From a checkpoint of a small class-conditioned image diffusion model: arch unet, muon at rate 0.005.
Rows from block 7, named by matrix and row number. Rows with one number belong to one channel. Each number is 50 + 15 x the weight over its row's rms, rounded and kept within 0 to 99. All counts start at 0. After the name is the row's rms in percent of the matrix's.
# convs0: first 3x3 conv (model.mid.2.convs.0.weight, 192x192x3x3, standardized in use), inputs 121-131, a 3x3 kernel for each
# convs1: second 3x3 conv (model.mid.2.convs.1.weight, 192x192x3x3, standardized in use, transposed), outputs 121-131, a 3x3 kernel for each
convs0.145 093:59 73 51 48 50 42 50 45 23 59 48 37 55 42 39 41 61 39 52 49 51 59 39 42 50 60 57 58 47 55 65 50 45 38 52 49 44 26 45 57 83 83 66 48 30 56 34 29 17 57 39 52 61 51 34 44 59 34 67 76 42 66 53 51 54 55 55 50 52 50 57 55 26 24 44 30 18 23 61 61 57 54 50 36 39 67 55 60 63 60 50 59 80 62 62 58 74 62 30
convs1.145 098:58 43 35 58 44 34 47 60 48 58 64 47 56 43 66 56 43 46 48 81 45 32 86 49 46 32 55 45 84 63 50 43 56 54 59 69 48 32 46 44 47 44 58 52 29 50 36 61 63 46 80 75 62 63 55 73 70 30 66 60 61 46 48 63 39 52 56 40 64 76 33 64 55 49 49 42 17 12 31 43 22 50 35 50 40 47 33 49 35 38 45 24 14 46 37 44 48 39 46
convs0.146 109:78 88 19 72 22 33 56 34 31 35 40 44 60 39 23 40 11 61 46 50 53 56 44 67 54 39 53 42 45 40 40 45 48 40 52 42 53 54 88 64 45 67 34 54 66 61 59 57 40 33 42 55 71 45 34 62 48 73 40 58 47 29 39 46 52 43 48 64 43 40 60 52 36 52 40 55 35 41 55 50 54 58 66 59 38 39 46 43 45 29 63 41 39 67 27 66 50 39 80
convs1.146 086:69 49 62 45 40 53 44 53 46 60 38 49 42 45 46 32 52 32 65 29 53 54 50 24 53 59 36 41 63 34 35 41 22 49 45 39 59 64 59 51 65 53 39 53 57 40 42 13 34 78 47 40 52 34 53 33 68 39 48 52 47 27 50 42 21 41 39 09 38 41 54 43 56 85 80 63 74 99 52 64 94 59 48 64 37 74 47 77 37 62 07 85 57 17 42 49 53 61 51
convs0.147 113:49 49 93 40 54 33 67 80 47 66 44 41 50 39 68 59 58 45 41 37 38 48 41 43 45 46 61 38 34 51 49 50 45 56 51 56 49 52 50 41 34 58 69 59 46 43 12 49 66 32 61 30 41 34 39 45 43 40 42 44 62 69 51 52 54 46 51 52 36 48 57 47 57 21 51 73 36 65 42 22 53 67 61 82 57 59 65 70 56 68 45 04 56 43 23 68 52 32 56
convs1.147 069:40 45 37 51 69 41 63 44 47 60 51 53 58 61 36 54 60 46 94 62 54 74 61 78 62 48 90 66 82 70 68 56 92 42 60 90 54 46 32 59 47 34 31 41 42 49 76 50 56 60 32 74 60 43 67 61 50 53 28 50 57 42 72 32 67 23 27 55 59 46 55 52 38 39 65 57 52 67 16 57 27 43 54 39 43 57 34 56 40 48 51 61 76 61 30 66 51 65 71
convs0.148 091:50 48 62 37 35 44 48 40 28 37 66 37 67 28 58 37 33 26 49 58 52 67 54 52 53 48 47 50 44 42 29 56 54 54 46 54 59 48 59 84 59 29 24 48 86 50 58 63 50 35 38 48 35 50 47 73 43 58 53 54 60 40 44 26 45 47 41 44 46 52 43 43 46 56 48 60 65 61 56 34 48 54 59 57 12 50 59 35 56 33 33 53 12 52 39 38 22 19 41
convs1.148 107:53 42 44 37 32 36 58 47 39 38 66 53 29 44 73 35 49 58 31 52 49 57 57 54 78 70 27 44 57 80 35 41 33 26 40 19 47 66 63 39 53 56 57 38 36 52 49 35 40 30 28 69 51 63 46 20 27 39 40 58 55 68 54 46 36 52 71 60 69 43 26 98 29 66 28 51 63 59 28 42 27 57 58 62 63 44 60 63 67 59 36 31 28 57 67 52 66 99 37
convs0.149 090:57 77 23 27 49 34 46 70 27 47 33 46 64 58 82 34 35 75 58 55 50 56 50 63 63 63 55 59 47 55 55 58 66 49 53 61 73 82 46 54 49 77 35 26 71 53 50 39 52 49 53 49 35 45 54 27 49 45 80 71 45 40 44 43 40 41 48 34 45 46 44 46 49 29 47 92 52 41 31 45 48 71 41 47 34 56 29 47 33 39 38 52 59 72 80 79 26 45 48
convs1.149 095:43 51 39 42 37 34 39 40 37 59 39 42 38 59 61 60 52 54 31 24 74 58 67 62 46 08 62 60 97 70 42 43 56 33 51 39 45 55 47 61 44 47 50 59 36 65 66 62 24 45 45 50 57 47 42 46 34 39 39 57 19 36 60 44 59 72 46 33 53 39 26 46 32 37 57 31 53 45 34 14 36 37 39 55 21 57 39 58 48 29 41 59 78 11 13 56 36 46 23
convs0.150 100:45 21 32 55 40 65 41 41 06 44 43 43 61 73 61 59 61 54 25 61 48 53 55 52 60 43 25 37 49 41 35 51 30 50 40 54 72 32 62 14 75 50 30 57 65 53 56 42 55 69 53 56 64 66 53 39 30 50 81 47 59 51 45 59 52 54 53 60 81 37 51 63 12 55 13 37 55 50 48 57 58 85 60 59 29 71 24 53 37 67 51 32 17 48 49 45 46 53 48
convs1.150 078:48 40 50 34 57 56 54 65 67 64 51 60 62 63 66 66 59 59 52 61 83 64 61 37 51 44 66 57 53 58 58 63 55 59 51 24 53 42 56 51 57 37 48 38 42 49 23 62 05 36 20 46 18 22 37 37 33 43 67 37 34 33 65 75 79 61 44 41 45 64 56 56 25 47 21 60 43 09 39 13 28 47 41 56 70 80 71 43 60 41 54 44 52 48 33 37 52 66 14
convs0.151 108:22 64 34 60 50 31 54 37 27 31 33 56 56 64 52 35 47 54 56 51 48 55 55 42 42 71 37 37 29 39 39 51 42 63 37 52 68 71 34 42 71 66 45 36 63 79 46 32 46 43 50 28 43 38 71 63 58 71 63 37 78 53 68 46 61 47 52 45 65 50 31 41 48 43 26 56 66 23 50 68 20 62 48 62 53 26 59 49 45 75 45 71 56 40 45 49 63 36 26
convs1.151 062:57 49 52 55 45 71 36 62 49 62 65 67 58 64 46 52 44 43 40 39 44 56 70 99 59 82 78 53 67 55 35 24 53 51 49 00 62 54 56 47 53 48 53 47 49 60 63 64 50 57 63 57 36 51 68 99 64 63 37 58 56 51 50 42 37 53 35 75 31 48 51 65 06 36 33 38 48 60 66 65 50 35 56 69 45 46 50 56 68 52 26 67 55 45 36 40 70 90 50
convs0.152 095:45 34 23 40 58 08 55 58 68 39 58 67 41 58 70 48 78 59 47 54 63 42 51 62 40 53 52 63 61 43 61 42 56 62 71 56 99 71 54 71 80 51 81 84 38 67 63 61 52 58 53 52 50 33 64 61 58 43 56 55 45 61 61 58 54 62 60 54 51 67 67 58 49 30 67 40 48 37 54 72 63 52 74 69 65 67 49 72 81 40 66 70 41 56 68 58 59 81 52
convs1.152 153:60 55 47 45 45 47 59 70 44 38 44 44 43 38 54 36 22 35 06 55 47 37 71 51 49 50 71 48 70 34 54 29 38 58 79 45 50 23 35 61 37 31 50 38 37 86 55 51 69 43 31 55 41 56 39 50 53 42 61 56 32 42 69 40 30 09 88 44 52 51 40 23 58 19 52 49 82 58 35 60 47 50 36 39 52 57 17 50 63 49 38 36 34 37 48 56 47 41 53
convs0.153 094:74 63 51 62 59 55 99 39 10 51 45 64 43 38 58 28 58 64 59 64 54 49 47 57 47 39 52 47 43 48 62 66 44 59 51 41 11 60 38 71 68 39 70 66 48 62 55 42 31 35 44 20 51 62 49 64 41 30 71 43 50 22 50 48 54 46 68 49 44 57 53 45 60 43 71 54 32 38 30 32 54 53 50 29 54 82 74 65 36 49 40 29 44 34 68 47 54 41 66
convs1.153 090:44 51 56 41 57 68 50 60 65 62 52 51 44 48 66 64 47 50 33 43 65 49 50 18 35 51 70 50 49 51 58 54 52 29 66 53 56 34 38 74 57 51 54 42 46 53 59 35 85 39 47 66 46 62 46 52 72 11 67 78 28 37 17 54 77 70 24 50 51 35 58 15 54 58 75 40 62 53 71 75 56 50 51 40 29 57 48 28 60 59 49 31 54 68 58 99 57 62 61
convs0.154 089:72 89 46 57 25 53 44 45 32 18 34 58 52 61 42 37 68 40 53 46 63 48 38 75 43 57 52 34 45 41 40 47 49 52 66 51 98 99 98 25 84 55 35 73 36 30 44 59 39 58 43 43 37 32 55 60 54 58 60 71 30 56 54 44 52 41 46 57 58 50 56 55 44 57 55 60 53 57 57 67 33 69 69 48 50 74 61 61 48 45 61 52 34 76 58 54 57 43 46
convs1.154 111:35 32 35 31 33 40 26 40 36 56 57 50 50 45 46 54 57 45 41 46 76 33 32 39 82 54 45 74 53 56 54 63 64 52 69 47 33 39 30 34 12 54 26 22 36 32 44 00 47 56 52 82 68 65 56 49 60 74 43 72 36 52 34 32 29 25 66 46 18 44 60 18 66 59 69 29 54 73 55 49 48 58 58 32 54 38 38 35 58 49 60 44 54 50 24 42 53 54 49
convs0.155 090:65 51 61 46 32 54 58 47 31 51 60 56 64 57 65 74 67 67 39 45 54 43 56 55 59 62 61 55 49 36 61 50 52 50 50 53 45 66 26 43 75 80 29 48 77 56 71 47 73 35 42 58 52 61 35 24 34 53 47 43 52 56 41 52 65 41 53 66 63 58 52 60 99 44 63 42 38 46 80 51 62 44 55 55 56 33 31 40 42 51 54 65 56 27 30 64 59 53 69
convs1.155 094:42 41 43 46 46 51 64 49 61 50 59 37 53 49 35 46 52 42 51 35 74 56 49 57 52 73 49 67 37 57 62 54 83 45 55 52 43 54 61 44 38 61 48 55 50 52 25 27 54 61 50 65 56 59 52 24 52 31 29 33 42 49 29 36 27 33 54 51 64 71 48 59 85 42 84 72 46 73 55 45 60 49 78 77 73 75 50 57 57 54 29 70 61 37 26 60 78 50 70
convs0.156 088:39 43 48 49 38 63 60 86 52 73 42 46 62 64 36 53 59 61 43 46 65 40 65 50 26 51 56 51 58 40 59 57 52 44 59 52 50 83 35 44 56 32 73 78 33 48 36 31 28 41 53 55 25 44 66 47 64 49 81 50 41 55 50 57 47 53 36 49 56 42 61 44 56 23 36 68 58 38 44 45 47 32 47 52 48 36 69 37 59 84 53 70 15 47 54 26 51 59 54
convs1.156 094:56 53 49 35 64 49 39 55 53 67 68 44 64 75 73 62 83 66 40 34 72 63 58 28 45 49 61 59 54 52 48 25 38 29 65 43 75 41 38 51 39 40 69 20 45 26 65 49 63 33 51 58 25 55 12 23 40 13 53 73 36 42 40 18 36 24 28 40 31 08 30 25 62 29 26 20 26 53 48 69 61 48 55 65 46 63 64 33 83 51 51 15 17 66 37 40 34 16 56
convs0.157 091:96 65 58 24 36 62 49 48 13 47 62 52 62 49 39 79 58 74 60 53 54 54 53 27 67 42 56 27 27 56 41 56 63 38 44 67 56 23 87 21 41 61 59 51 81 62 37 52 47 52 36 67 42 47 45 53 55 51 56 59 55 74 72 60 42 55 67 62 42 41 71 28 56 79 59 45 55 25 52 61 25 45 60 52 51 67 81 54 21 38 43 45 48 39 41 51 69 53 68
convs1.157 076:60 52 58 44 49 56 50 40 62 58 57 58 50 41 46 42 55 43 62 28 44 10 58 50 52 16 54 25 47 32 46 63 61 67 54 24 51 62 56 39 65 59 57 54 68 56 30 24 72 69 40 48 63 63 62 45 54 46 88 41 71 07 30 38 19 63 72 44 40 61 33 46 44 46 80 41 67 77 46 56 31 65 80 78 61 42 62 44 50 60 23 39 34 36 19 33 45 83 54
convs0.158 087:20 56 72 43 28 34 49 17 18 49 50 42 64 69 62 79 35 49 55 57 57 37 62 55 46 70 51 37 54 53 60 38 55 56 60 43 28 16 67 40 28 63 61 49 59 63 39 47 43 47 41 62 70 52 33 47 55 42 34 60 48 35 47 46 46 44 43 44 58 47 49 50 54 48 60 57 68 54 48 61 53 59 44 42 50 55 42 50 26 18 63 83 82 55 65 55 62 50 38
convs1.158 118:39 31 48 45 31 37 47 38 47 54 61 50 62 49 65 53 45 37 51 57 34 45 60 66 57 35 73 52 96 45 69 58 56 30 53 51 51 51 45 42 56 55 30 33 54 57 43 30 48 53 81 66 54 56 47 35 42 29 66 44 21 16 69 25 68 57 27 38 73 32 56 32 61 51 73 35 36 57 27 31 57 47 48 76 37 60 85 48 41 43 46 48 35 39 54 24 52 47 26
convs0.159 099:68 52 56 55 59 68 64 43 74 38 43 63 47 47 55 55 66 89 53 49 49 43 58 55 59 46 62 31 47 51 45 48 41 39 45 50 40 50 44 71 86 22 73 28 39 67 53 76 13 39 46 69 68 48 55 51 66 42 57 74 59 49 78 52 58 44 40 61 59 65 51 63 52 68 50 43 58 63 49 36 68 85 59 32 18 46 42 50 48 68 50 31 53 37 69 36 28 26 58
convs1.159 084:51 59 51 44 45 41 50 42 54 52 37 45 31 56 52 34 38 49 36 41 36 50 92 43 53 37 62 33 50 65 50 51 49 52 67 78 61 52 57 57 46 32 47 41 39 55 49 74 51 60 38 60 81 46 86 60 75 39 26 47 47 44 60 17 70 69 35 49 77 54 58 84 77 71 55 56 43 53 61 69 79 69 67 72 45 79 64 42 53 39 69 74 73 73 54 34 58 46 35
convs0.160 097:63 46 62 57 56 57 02 30 47 51 52 30 45 30 44 39 32 42 38 23 48 48 24 52 43 41 47 49 57 48 50 46 53 43 46 57 55 71 86 39 60 95 91 64 89 60 41 51 68 40 44 64 44 37 59 60 46 36 60 44 51 39 58 52 53 46 38 57 31 62 66 47 50 71 53 39 49 38 61 41 24 59 70 58 63 71 55 76 44 31 38 78 90 39 51 74 21 57 52
convs1.160 109:46 42 28 55 28 47 65 41 43 34 47 43 30 53 62 33 38 48 59 55 20 36 44 55 17 35 46 50 73 32 38 58 52 63 51 30 51 30 54 29 41 62 35 42 60 70 39 42 69 44 36 61 56 45 38 55 58 51 39 42 48 50 37 40 42 36 40 53 34 32 12 34 56 67 67 48 62 66 27 68 59 76 27 21 58 41 47 71 23 16 61 32 44 26 40 40 32 41 47
convs0.161 116:53 27 29 59 26 31 65 65 80 40 43 41 62 57 72 49 53 48 64 45 55 45 55 62 47 53 50 36 64 31 50 51 41 55 54 53 29 32 81 71 20 47 50 53 73 34 59 63 30 35 63 51 63 47 54 77 40 67 61 57 56 60 46 41 33 37 53 32 55 50 35 42 40 50 48 44 76 74 54 27 55 37 46 51 61 76 71 73 60 59 62 60 43 48 53 41 49 61 52
convs1.161 063:47 77 55 71 51 45 61 63 53 56 71 68 59 67 61 70 55 61 89 49 60 64 68 61 64 57 73 42 58 93 27 82 61 36 62 61 64 65 54 54 59 41 49 57 53 43 33 57 53 42 51 43 47 68 38 38 54 42 61 60 49 56 24 42 62 33 91 70 86 75 33 59 48 44 60 60 46 64 60 48 76 50 39 64 64 65 61 56 62 50 54 39 30 61 05 38 46 55 68
convs0.162 104:57 38 44 54 20 20 35 49 66 59 47 39 61 59 49 15 43 54 30 49 44 39 44 28 41 36 51 32 53 51 53 43 47 39 62 50 49 22 44 56 40 46 29 74 31 30 73 53 42 64 42 48 49 36 30 40 37 57 37 33 16 55 17 49 55 44 53 47 64 48 58 53 53 54 72 71 57 52 77 50 47 44 49 53 31 63 84 48 45 56 57 28 59 27 45 74 39 67 35
convs1.162 076:56 52 37 41 36 52 42 49 35 61 62 48 64 60 61 51 43 65 53 51 43 35 39 44 38 51 57 66 73 63 24 41 57 58 80 78 70 44 34 77 51 41 58 48 35 49 68 52 63 26 51 55 35 25 66 72 25 67 29 46 53 42 56 31 51 40 02 36 45 25 57 62 45 60 59 30 59 46 51 66 79 62 57 47 57 31 38 36 63 53 75 34 47 45 54 65 50 52 62
convs0.163 089:57 71 82 48 45 49 32 48 61 46 57 51 26 51 62 38 31 28 52 46 58 46 47 52 49 32 55 48 39 72 50 39 52 48 41 46 62 69 79 38 43 81 53 48 99 51 21 42 57 47 47 58 34 52 55 54 43 32 38 59 28 24 56 54 54 49 49 59 47 56 59 57 48 67 35 22 32 27 32 44 43 45 56 45 39 62 54 26 52 52 39 24 29 52 57 56 58 66 71
convs1.163 086:34 36 38 30 44 32 47 44 39 57 74 51 49 42 48 43 51 49 82 28 79 68 57 69 60 28 38 81 46 45 64 57 58 99 84 64 36 47 64 33 56 62 50 42 55 57 56 57 81 70 76 44 70 49 59 21 27 59 49 28 67 35 32 66 17 61 53 51 55 51 69 42 19 07 26 20 50 63 48 54 11 60 63 42 61 50 36 57 49 57 46 36 49 42 49 38 57 71 33
convs0.164 087:27 54 27 43 47 64 46 45 38 59 39 27 71 51 59 36 49 36 38 46 37 53 48 39 45 46 42 44 46 44 54 44 55 40 32 47 36 33 58 16 34 44 47 59 58 52 53 55 56 55 54 62 61 56 66 62 62 52 65 54 42 25 43 48 48 47 42 59 53 44 68 45 47 32 09 67 79 80 52 66 60 49 34 36 37 65 67 62 58 60 41 53 63 72 67 78 66 36 45
convs1.164 133:56 51 33 58 76 64 60 46 54 79 43 56 40 39 50 53 56 70 33 48 40 55 47 52 40 23 61 52 34 75 59 55 79 44 66 67 65 73 63 71 61 72 32 49 68 61 58 57 42 52 70 55 48 37 52 38 31 26 00 57 40 34 68 70 54 35 46 38 75 57 70 54 72 60 64 54 65 99 40 44 59 51 69 60 38 59 75 54 47 38 48 78 68 59 69 63 51 46 43
convs0.165 089:39 37 28 71 74 59 75 70 49 48 49 66 48 30 64 50 52 44 72 41 57 71 32 60 54 43 56 56 52 51 61 42 45 53 36 50 28 30 00 30 80 61 23 39 33 47 36 43 36 43 28 50 69 40 41 54 36 56 43 45 48 52 44 54 48 55 43 64 54 44 56 55 51 49 46 33 36 51 23 22 52 37 57 53 53 45 36 33 39 32 63 74 49 67 65 55 51 24 20
convs1.165 110:71 60 59 56 53 41 43 43 21 53 50 42 53 39 29 56 51 42 60 41 77 51 32 52 56 56 46 36 41 47 31 28 30 44 55 39 51 53 64 48 44 42 61 46 54 55 62 56 72 72 65 64 69 56 30 43 71 62 34 48 54 50 68 68 41 62 42 31 50 60 56 62 45 36 35 20 12 68 33 34 23 64 71 42 57 76 43 45 47 42 60 29 29 33 34 45 44 40 36
convs0.166 116:38 55 35 67 56 18 83 47 49 68 53 50 48 37 60 49 70 54 44 54 47 67 41 48 69 50 46 54 43 61 64 41 45 45 42 32 60 69 42 45 28 46 64 73 29 54 62 65 58 64 61 60 47 57 59 45 54 46 39 53 61 46 27 31 53 44 54 53 35 40 46 43 59 63 38 60 68 30 37 68 40 23 28 39 51 40 44 51 53 18 28 39 46 60 41 63 62 62 48
convs1.166 069:48 40 53 42 36 59 52 31 44 56 69 33 70 51 42 64 72 67 67 62 46 77 61 26 61 63 55 35 33 47 43 57 54 49 45 60 50 57 52 48 63 59 55 60 58 54 26 29 49 29 44 15 28 43 50 22 45 38 44 65 49 59 50 71 70 50 69 31 64 24 44 59 25 15 19 33 40 33 52 45 42 63 48 55 48 58 61 46 55 63 16 14 17 17 38 35 41 12 29
convs0.167 093:49 71 50 18 62 71 43 51 53 70 71 60 39 44 53 77 39 39 53 51 40 51 56 36 48 57 50 52 63 62 53 46 52 39 65 60 49 99 58 42 85 55 49 88 61 37 67 64 49 74 46 63 68 51 62 60 54 55 69 51 59 69 43 50 56 55 48 49 52 55 64 56 28 46 53 46 31 28 59 70 31 43 52 61 39 68 47 24 92 69 45 61 65 33 58 35 45 48 42
convs1.167 143:65 60 53 71 55 52 64 65 51 51 15 41 53 56 48 58 59 72 41 53 85 70 69 51 31 21 64 46 62 58 65 36 38 47 58 56 58 33 55 54 38 53 59 30 46 61 54 65 75 43 68 59 38 58 44 33 46 41 47 75 21 38 58 27 30 69 43 49 48 69 53 38 45 53 47 40 40 41 55 76 48 30 29 42 67 53 36 36 76 62 55 68 46 65 28 44 46 34 81
convs0.168 108:78 63 57 63 63 53 49 53 22 22 42 37 37 30 45 43 51 52 58 39 59 51 51 57 34 59 59 59 51 60 41 51 53 65 68 48 16 62 37 36 38 56 80 61 55 45 41 46 76 39 48 64 17 46 37 49 55 47 49 37 45 69 58 63 46 47 67 59 48 47 44 42 32 27 31 48 16 09 28 35 64 16 51 65 59 50 55 57 65 30 48 69 49 63 49 56 58 48 61
convs1.168 084:57 71 36 52 43 35 47 31 36 34 39 59 51 56 63 43 50 71 67 72 34 58 44 31 55 60 74 30 81 74 41 54 36 47 98 64 45 46 56 42 44 61 51 41 56 78 99 75 76 80 55 55 40 34 82 57 31 74 33 63 64 64 46 58 30 36 75 45 31 35 46 59 61 44 70 42 14 57 58 46 61 70 55 34 71 42 42 51 68 57 35 43 77 57 56 50 44 67 51
convs0.169 096:66 52 59 59 37 55 38 47 38 49 37 47 60 39 60 52 67 32 47 50 45 66 41 44 46 54 39 50 63 43 44 46 55 63 50 39 74 34 46 51 30 51 59 37 79 37 56 43 43 40 47 54 39 52 45 38 50 42 25 50 46 21 35 39 47 58 40 54 41 48 47 31 66 57 41 52 57 05 36 62 28 27 69 55 33 37 61 76 61 43 49 43 40 58 29 49 42 53 48
convs1.169 090:51 53 51 64 57 61 52 50 48 40 51 54 43 37 56 48 52 57 65 29 29 68 36 47 70 44 49 40 29 57 61 80 61 27 38 81 40 65 73 40 48 64 39 48 45 56 32 48 30 30 63 36 59 31 46 57 54 40 68 35 26 91 32 17 83 42 41 38 61 39 63 49 60 59 27 46 77 56 11 54 39 44 41 58 38 51 69 61 48 55 35 29 39 55 84 66 39 33 58
convs0.170 093:36 49 57 38 26 52 44 28 83 35 43 53 53 67 49 65 53 50 50 52 55 46 48 51 48 52 51 40 38 50 42 63 38 53 54 57 49 72 55 81 61 40 71 58 28 27 42 39 62 68 40 65 45 83 39 41 44 41 65 41 55 45 68 53 55 56 66 53 50 57 55 57 72 66 54 67 18 34 47 47 41 30 67 26 99 73 27 75 57 57 61 73 61 52 41 68 63 53 45
convs1.170 124:61 61 59 71 52 52 55 55 60 64 68 47 45 65 45 66 80 77 56 54 58 42 82 42 46 62 63 03 34 45 36 41 48 40 40 52 45 63 62 39 66 71 40 53 51 55 77 46 64 54 39 79 76 62 69 46 58 40 36 39 13 28 35 60 65 74 40 59 48 30 50 32 73 83 86 42 50 66 68 95 86 41 47 61 38 57 41 39 38 33 42 50 42 55 26 33 50 35 51
convs0.171 102:44 34 68 49 17 50 57 71 75 59 52 65 73 69 40 46 40 26 43 46 58 46 37 53 79 70 59 44 50 44 40 50 58 31 45 36 80 53 16 06 37 48 63 58 71 83 49 61 39 53 39 61 42 43 63 44 35 40 41 55 57 53 60 54 39 47 48 49 50 46 56 50 57 71 63 59 33 56 54 28 61 70 73 28 81 39 25 69 62 39 33 37 55 49 40 68 44 16 46
convs1.171 110:77 67 56 53 37 61 45 39 53 34 51 53 50 26 44 48 41 35 22 05 39 31 50 70 22 40 41 58 39 42 42 45 64 28 37 55 61 55 55 61 52 55 58 54 59 73 52 61 67 49 62 69 56 47 22 38 45 35 34 34 35 54 44 52 61 81 23 60 89 34 62 37 53 42 19 61 29 52 77 38 71 21 45 24 50 51 34 54 54 55 51 72 54 23 57 60 34 21 47
convs0.172 096:22 26 41 55 70 27 42 63 37 40 63 71 48 58 42 46 63 39 42 55 55 51 59 45 41 41 32 54 42 57 46 63 55 41 68 44 32 68 77 50 69 08 76 88 71 59 48 55 80 52 38 52 42 37 62 36 57 31 53 52 51 69 32 57 56 36 71 67 59 61 50 40 35 58 57 23 54 38 36 15 56 60 47 43 77 50 50 75 47 29 47 56 72 50 57 48 50 54 78
convs1.172 120:38 36 50 44 65 49 56 54 33 41 48 41 49 53 35 46 41 50 75 25 56 44 42 44 42 57 66 45 47 40 35 62 35 78 74 78 63 42 55 64 38 43 42 34 47 59 57 18 69 37 14 82 52 20 22 53 87 37 57 71 38 17 79 54 47 31 72 53 27 38 38 57 55 38 44 27 53 24 33 68 30 48 46 41 28 24 16 41 70 43 35 57 43 52 38 58 68 15 32
convs0.173 094:35 45 50 53 61 12 73 51 44 47 49 53 54 64 58 62 48 45 33 39 61 62 59 53 47 62 74 55 43 39 39 45 42 54 39 38 67 49 21 62 44 35 85 77 22 54 48 71 68 70 51 61 46 45 36 49 53 49 44 49 51 42 46 52 65 65 40 61 52 51 53 49 37 52 67 58 70 60 53 52 33 65 70 61 57 56 34 91 63 52 52 78 44 47 58 17 41 44 41
convs1.173 097:61 46 67 40 59 63 51 72 57 41 58 44 42 35 33 42 45 33 62 30 16 70 40 73 41 70 38 30 41 32 46 44 45 52 43 84 70 62 48 62 46 25 68 47 55 57 62 52 61 32 60 62 45 43 29 31 59 60 27 61 30 27 67 40 37 55 13 20 89 27 41 39 80 47 36 75 60 62 63 48 51 42 56 27 63 67 66 55 67 59 58 66 95 99 99 56 36 45 35
convs0.174 089:61 24 85 56 46 35 61 55 56 50 80 85 54 64 40 42 83 37 46 51 56 58 48 61 43 51 55 55 41 43 59 57 58 40 30 46 43 00 32 35 56 80 42 51 51 40 42 43 68 44 49 42 65 57 45 47 47 48 59 36 53 61 58 52 37 52 57 41 39 50 47 45 49 42 44 37 40 19 33 40 45 55 49 66 73 47 72 78 64 38 60 31 46 58 31 38 70 46 81
convs1.174 102:53 50 63 42 41 49 62 53 53 41 45 66 45 67 62 58 63 61 26 60 50 48 61 36 60 46 35 31 75 59 51 48 29 21 44 35 47 54 60 35 40 46 46 41 53 32 51 50 62 55 50 52 80 52 31 48 63 32 43 76 38 46 59 77 82 54 57 37 86 56 74 86 49 58 63 42 54 67 31 33 50 49 43 53 59 54 75 57 60 74 73 79 74 73 68 60 39 36 52
convs0.175 095:58 36 09 47 65 17 57 51 72 20 45 33 78 60 76 69 63 71 44 34 42 45 47 29 56 58 55 49 50 23 64 56 67 54 57 54 43 63 19 62 55 10 37 32 52 34 31 33 72 67 41 52 53 49 49 70 43 45 79 56 71 61 49 48 43 36 47 56 50 39 47 66 28 66 71 45 48 56 22 38 36 69 30 57 63 21 38 53 37 48 58 56 43 68 77 38 38 46 51
convs1.175 099:43 42 53 55 57 40 50 62 65 49 73 44 64 77 61 67 59 48 26 49 77 59 90 50 39 47 48 51 52 74 68 27 66 31 13 16 50 38 47 50 35 25 50 33 47 60 66 39 37 51 22 59 44 43 59 28 36 60 40 55 46 61 64 59 88 50 47 48 51 45 73 57 49 28 47 43 72 77 26 49 52 54 39 61 53 90 80 48 64 52 68 34 45 50 66 38 59 49 48
convs0.176 095:51 33 43 76 79 79 88 97 99 48 63 38 54 37 37 60 76 29 49 49 61 64 50 52 47 44 47 55 65 61 53 51 43 49 49 61 64 65 70 89 19 67 62 04 39 35 42 52 53 33 51 46 37 73 50 39 45 61 42 54 45 41 32 39 43 39 46 44 49 41 32 29 65 43 70 37 08 31 46 56 56 65 36 49 77 47 55 45 67 55 41 64 37 45 27 42 43 30 43
convs1.176 124:86 67 71 76 68 61 55 45 56 23 28 47 33 53 62 51 57 64 29 69 58 43 63 66 57 41 58 60 53 42 65 73 58 49 53 63 38 43 60 60 72 43 53 55 48 36 38 19 54 58 39 80 72 47 33 68 79 28 54 58 23 27 36 58 73 64 16 39 75 49 60 50 82 67 51 54 44 51 47 60 54 37 53 51 43 78 46 39 14 18 35 36 43 40 53 61 58 83 58
convs0.177 111:45 36 28 65 80 28 36 59 74 52 62 62 26 63 44 41 40 87 67 53 32 33 65 34 30 43 32 46 35 52 65 58 58 45 51 67 60 66 46 49 74 62 56 52 77 35 35 28 49 45 31 22 41 44 47 44 38 48 35 44 43 54 59 51 48 59 35 49 59 50 50 53 52 50 51 65 49 52 42 53 41 13 52 39 66 21 34 40 55 38 53 59 45 67 71 31 36 41 15
convs1.177 086:67 65 73 69 82 37 49 54 59 47 40 43 44 37 65 69 68 71 25 36 31 61 36 20 67 45 53 66 51 52 56 61 05 59 48 73 24 39 47 68 44 31 55 47 55 55 83 80 48 64 54 70 91 59 47 59 78 59 42 61 55 39 39 66 43 44 39 26 43 61 62 46 51 58 65 58 68 57 76 85 77 55 47 76 57 45 48 48 45 53 43 44 25 65 58 36 52 36 55
convs0.178 092:92 45 53 76 51 17 52 48 40 43 38 66 10 49 53 50 59 40 52 55 50 36 45 57 55 50 55 60 48 49 45 61 39 37 60 62 35 40 76 40 70 70 35 92 62 17 47 37 46 29 45 30 43 37 51 25 59 61 51 40 54 47 32 54 55 40 46 37 34 60 59 55 47 36 37 32 54 20 53 07 42 21 55 59 73 59 38 63 45 59 54 53 48 37 49 41 60 68 61
convs1.178 095:40 54 49 46 53 49 56 16 40 58 40 37 46 57 43 39 46 57 47 51 37 63 46 20 99 44 35 26 12 43 46 60 77 61 66 82 58 46 58 50 15 59 35 35 50 65 41 65 62 71 41 65 38 65 73 49 48 45 44 28 71 37 34 47 45 24 57 55 39 61 63 33 34 34 52 37 64 65 35 56 43 52 48 63 57 27 45 26 62 47 51 55 28 51 28 15 44 41 71
convs0.179 087:70 74 42 58 51 29 52 67 77 44 27 53 43 46 63 34 35 77 37 44 40 52 31 43 35 43 49 53 47 45 35 44 45 50 41 44 55 57 53 45 38 43 47 04 43 82 43 37 65 56 52 64 29 47 49 40 44 59 36 48 58 59 57 40 46 45 47 57 52 55 47 47 84 47 44 54 75 43 82 36 63 54 47 49 53 55 63 58 46 52 60 67 58 49 45 56 46 62 49
convs1.179 103:56 47 36 40 41 38 40 39 42 53 67 66 61 50 54 59 65 57 73 33 76 50 55 99 32 63 53 55 35 64 17 58 69 41 28 60 60 50 61 40 55 71 39 35 48 52 25 09 62 25 26 53 36 61 54 48 73 20 39 69 18 59 45 39 56 73 67 72 92 77 61 64 55 79 90 55 52 63 43 19 60 55 49 45 54 51 73 37 41 41 42 14 47 66 46 46 43 48 33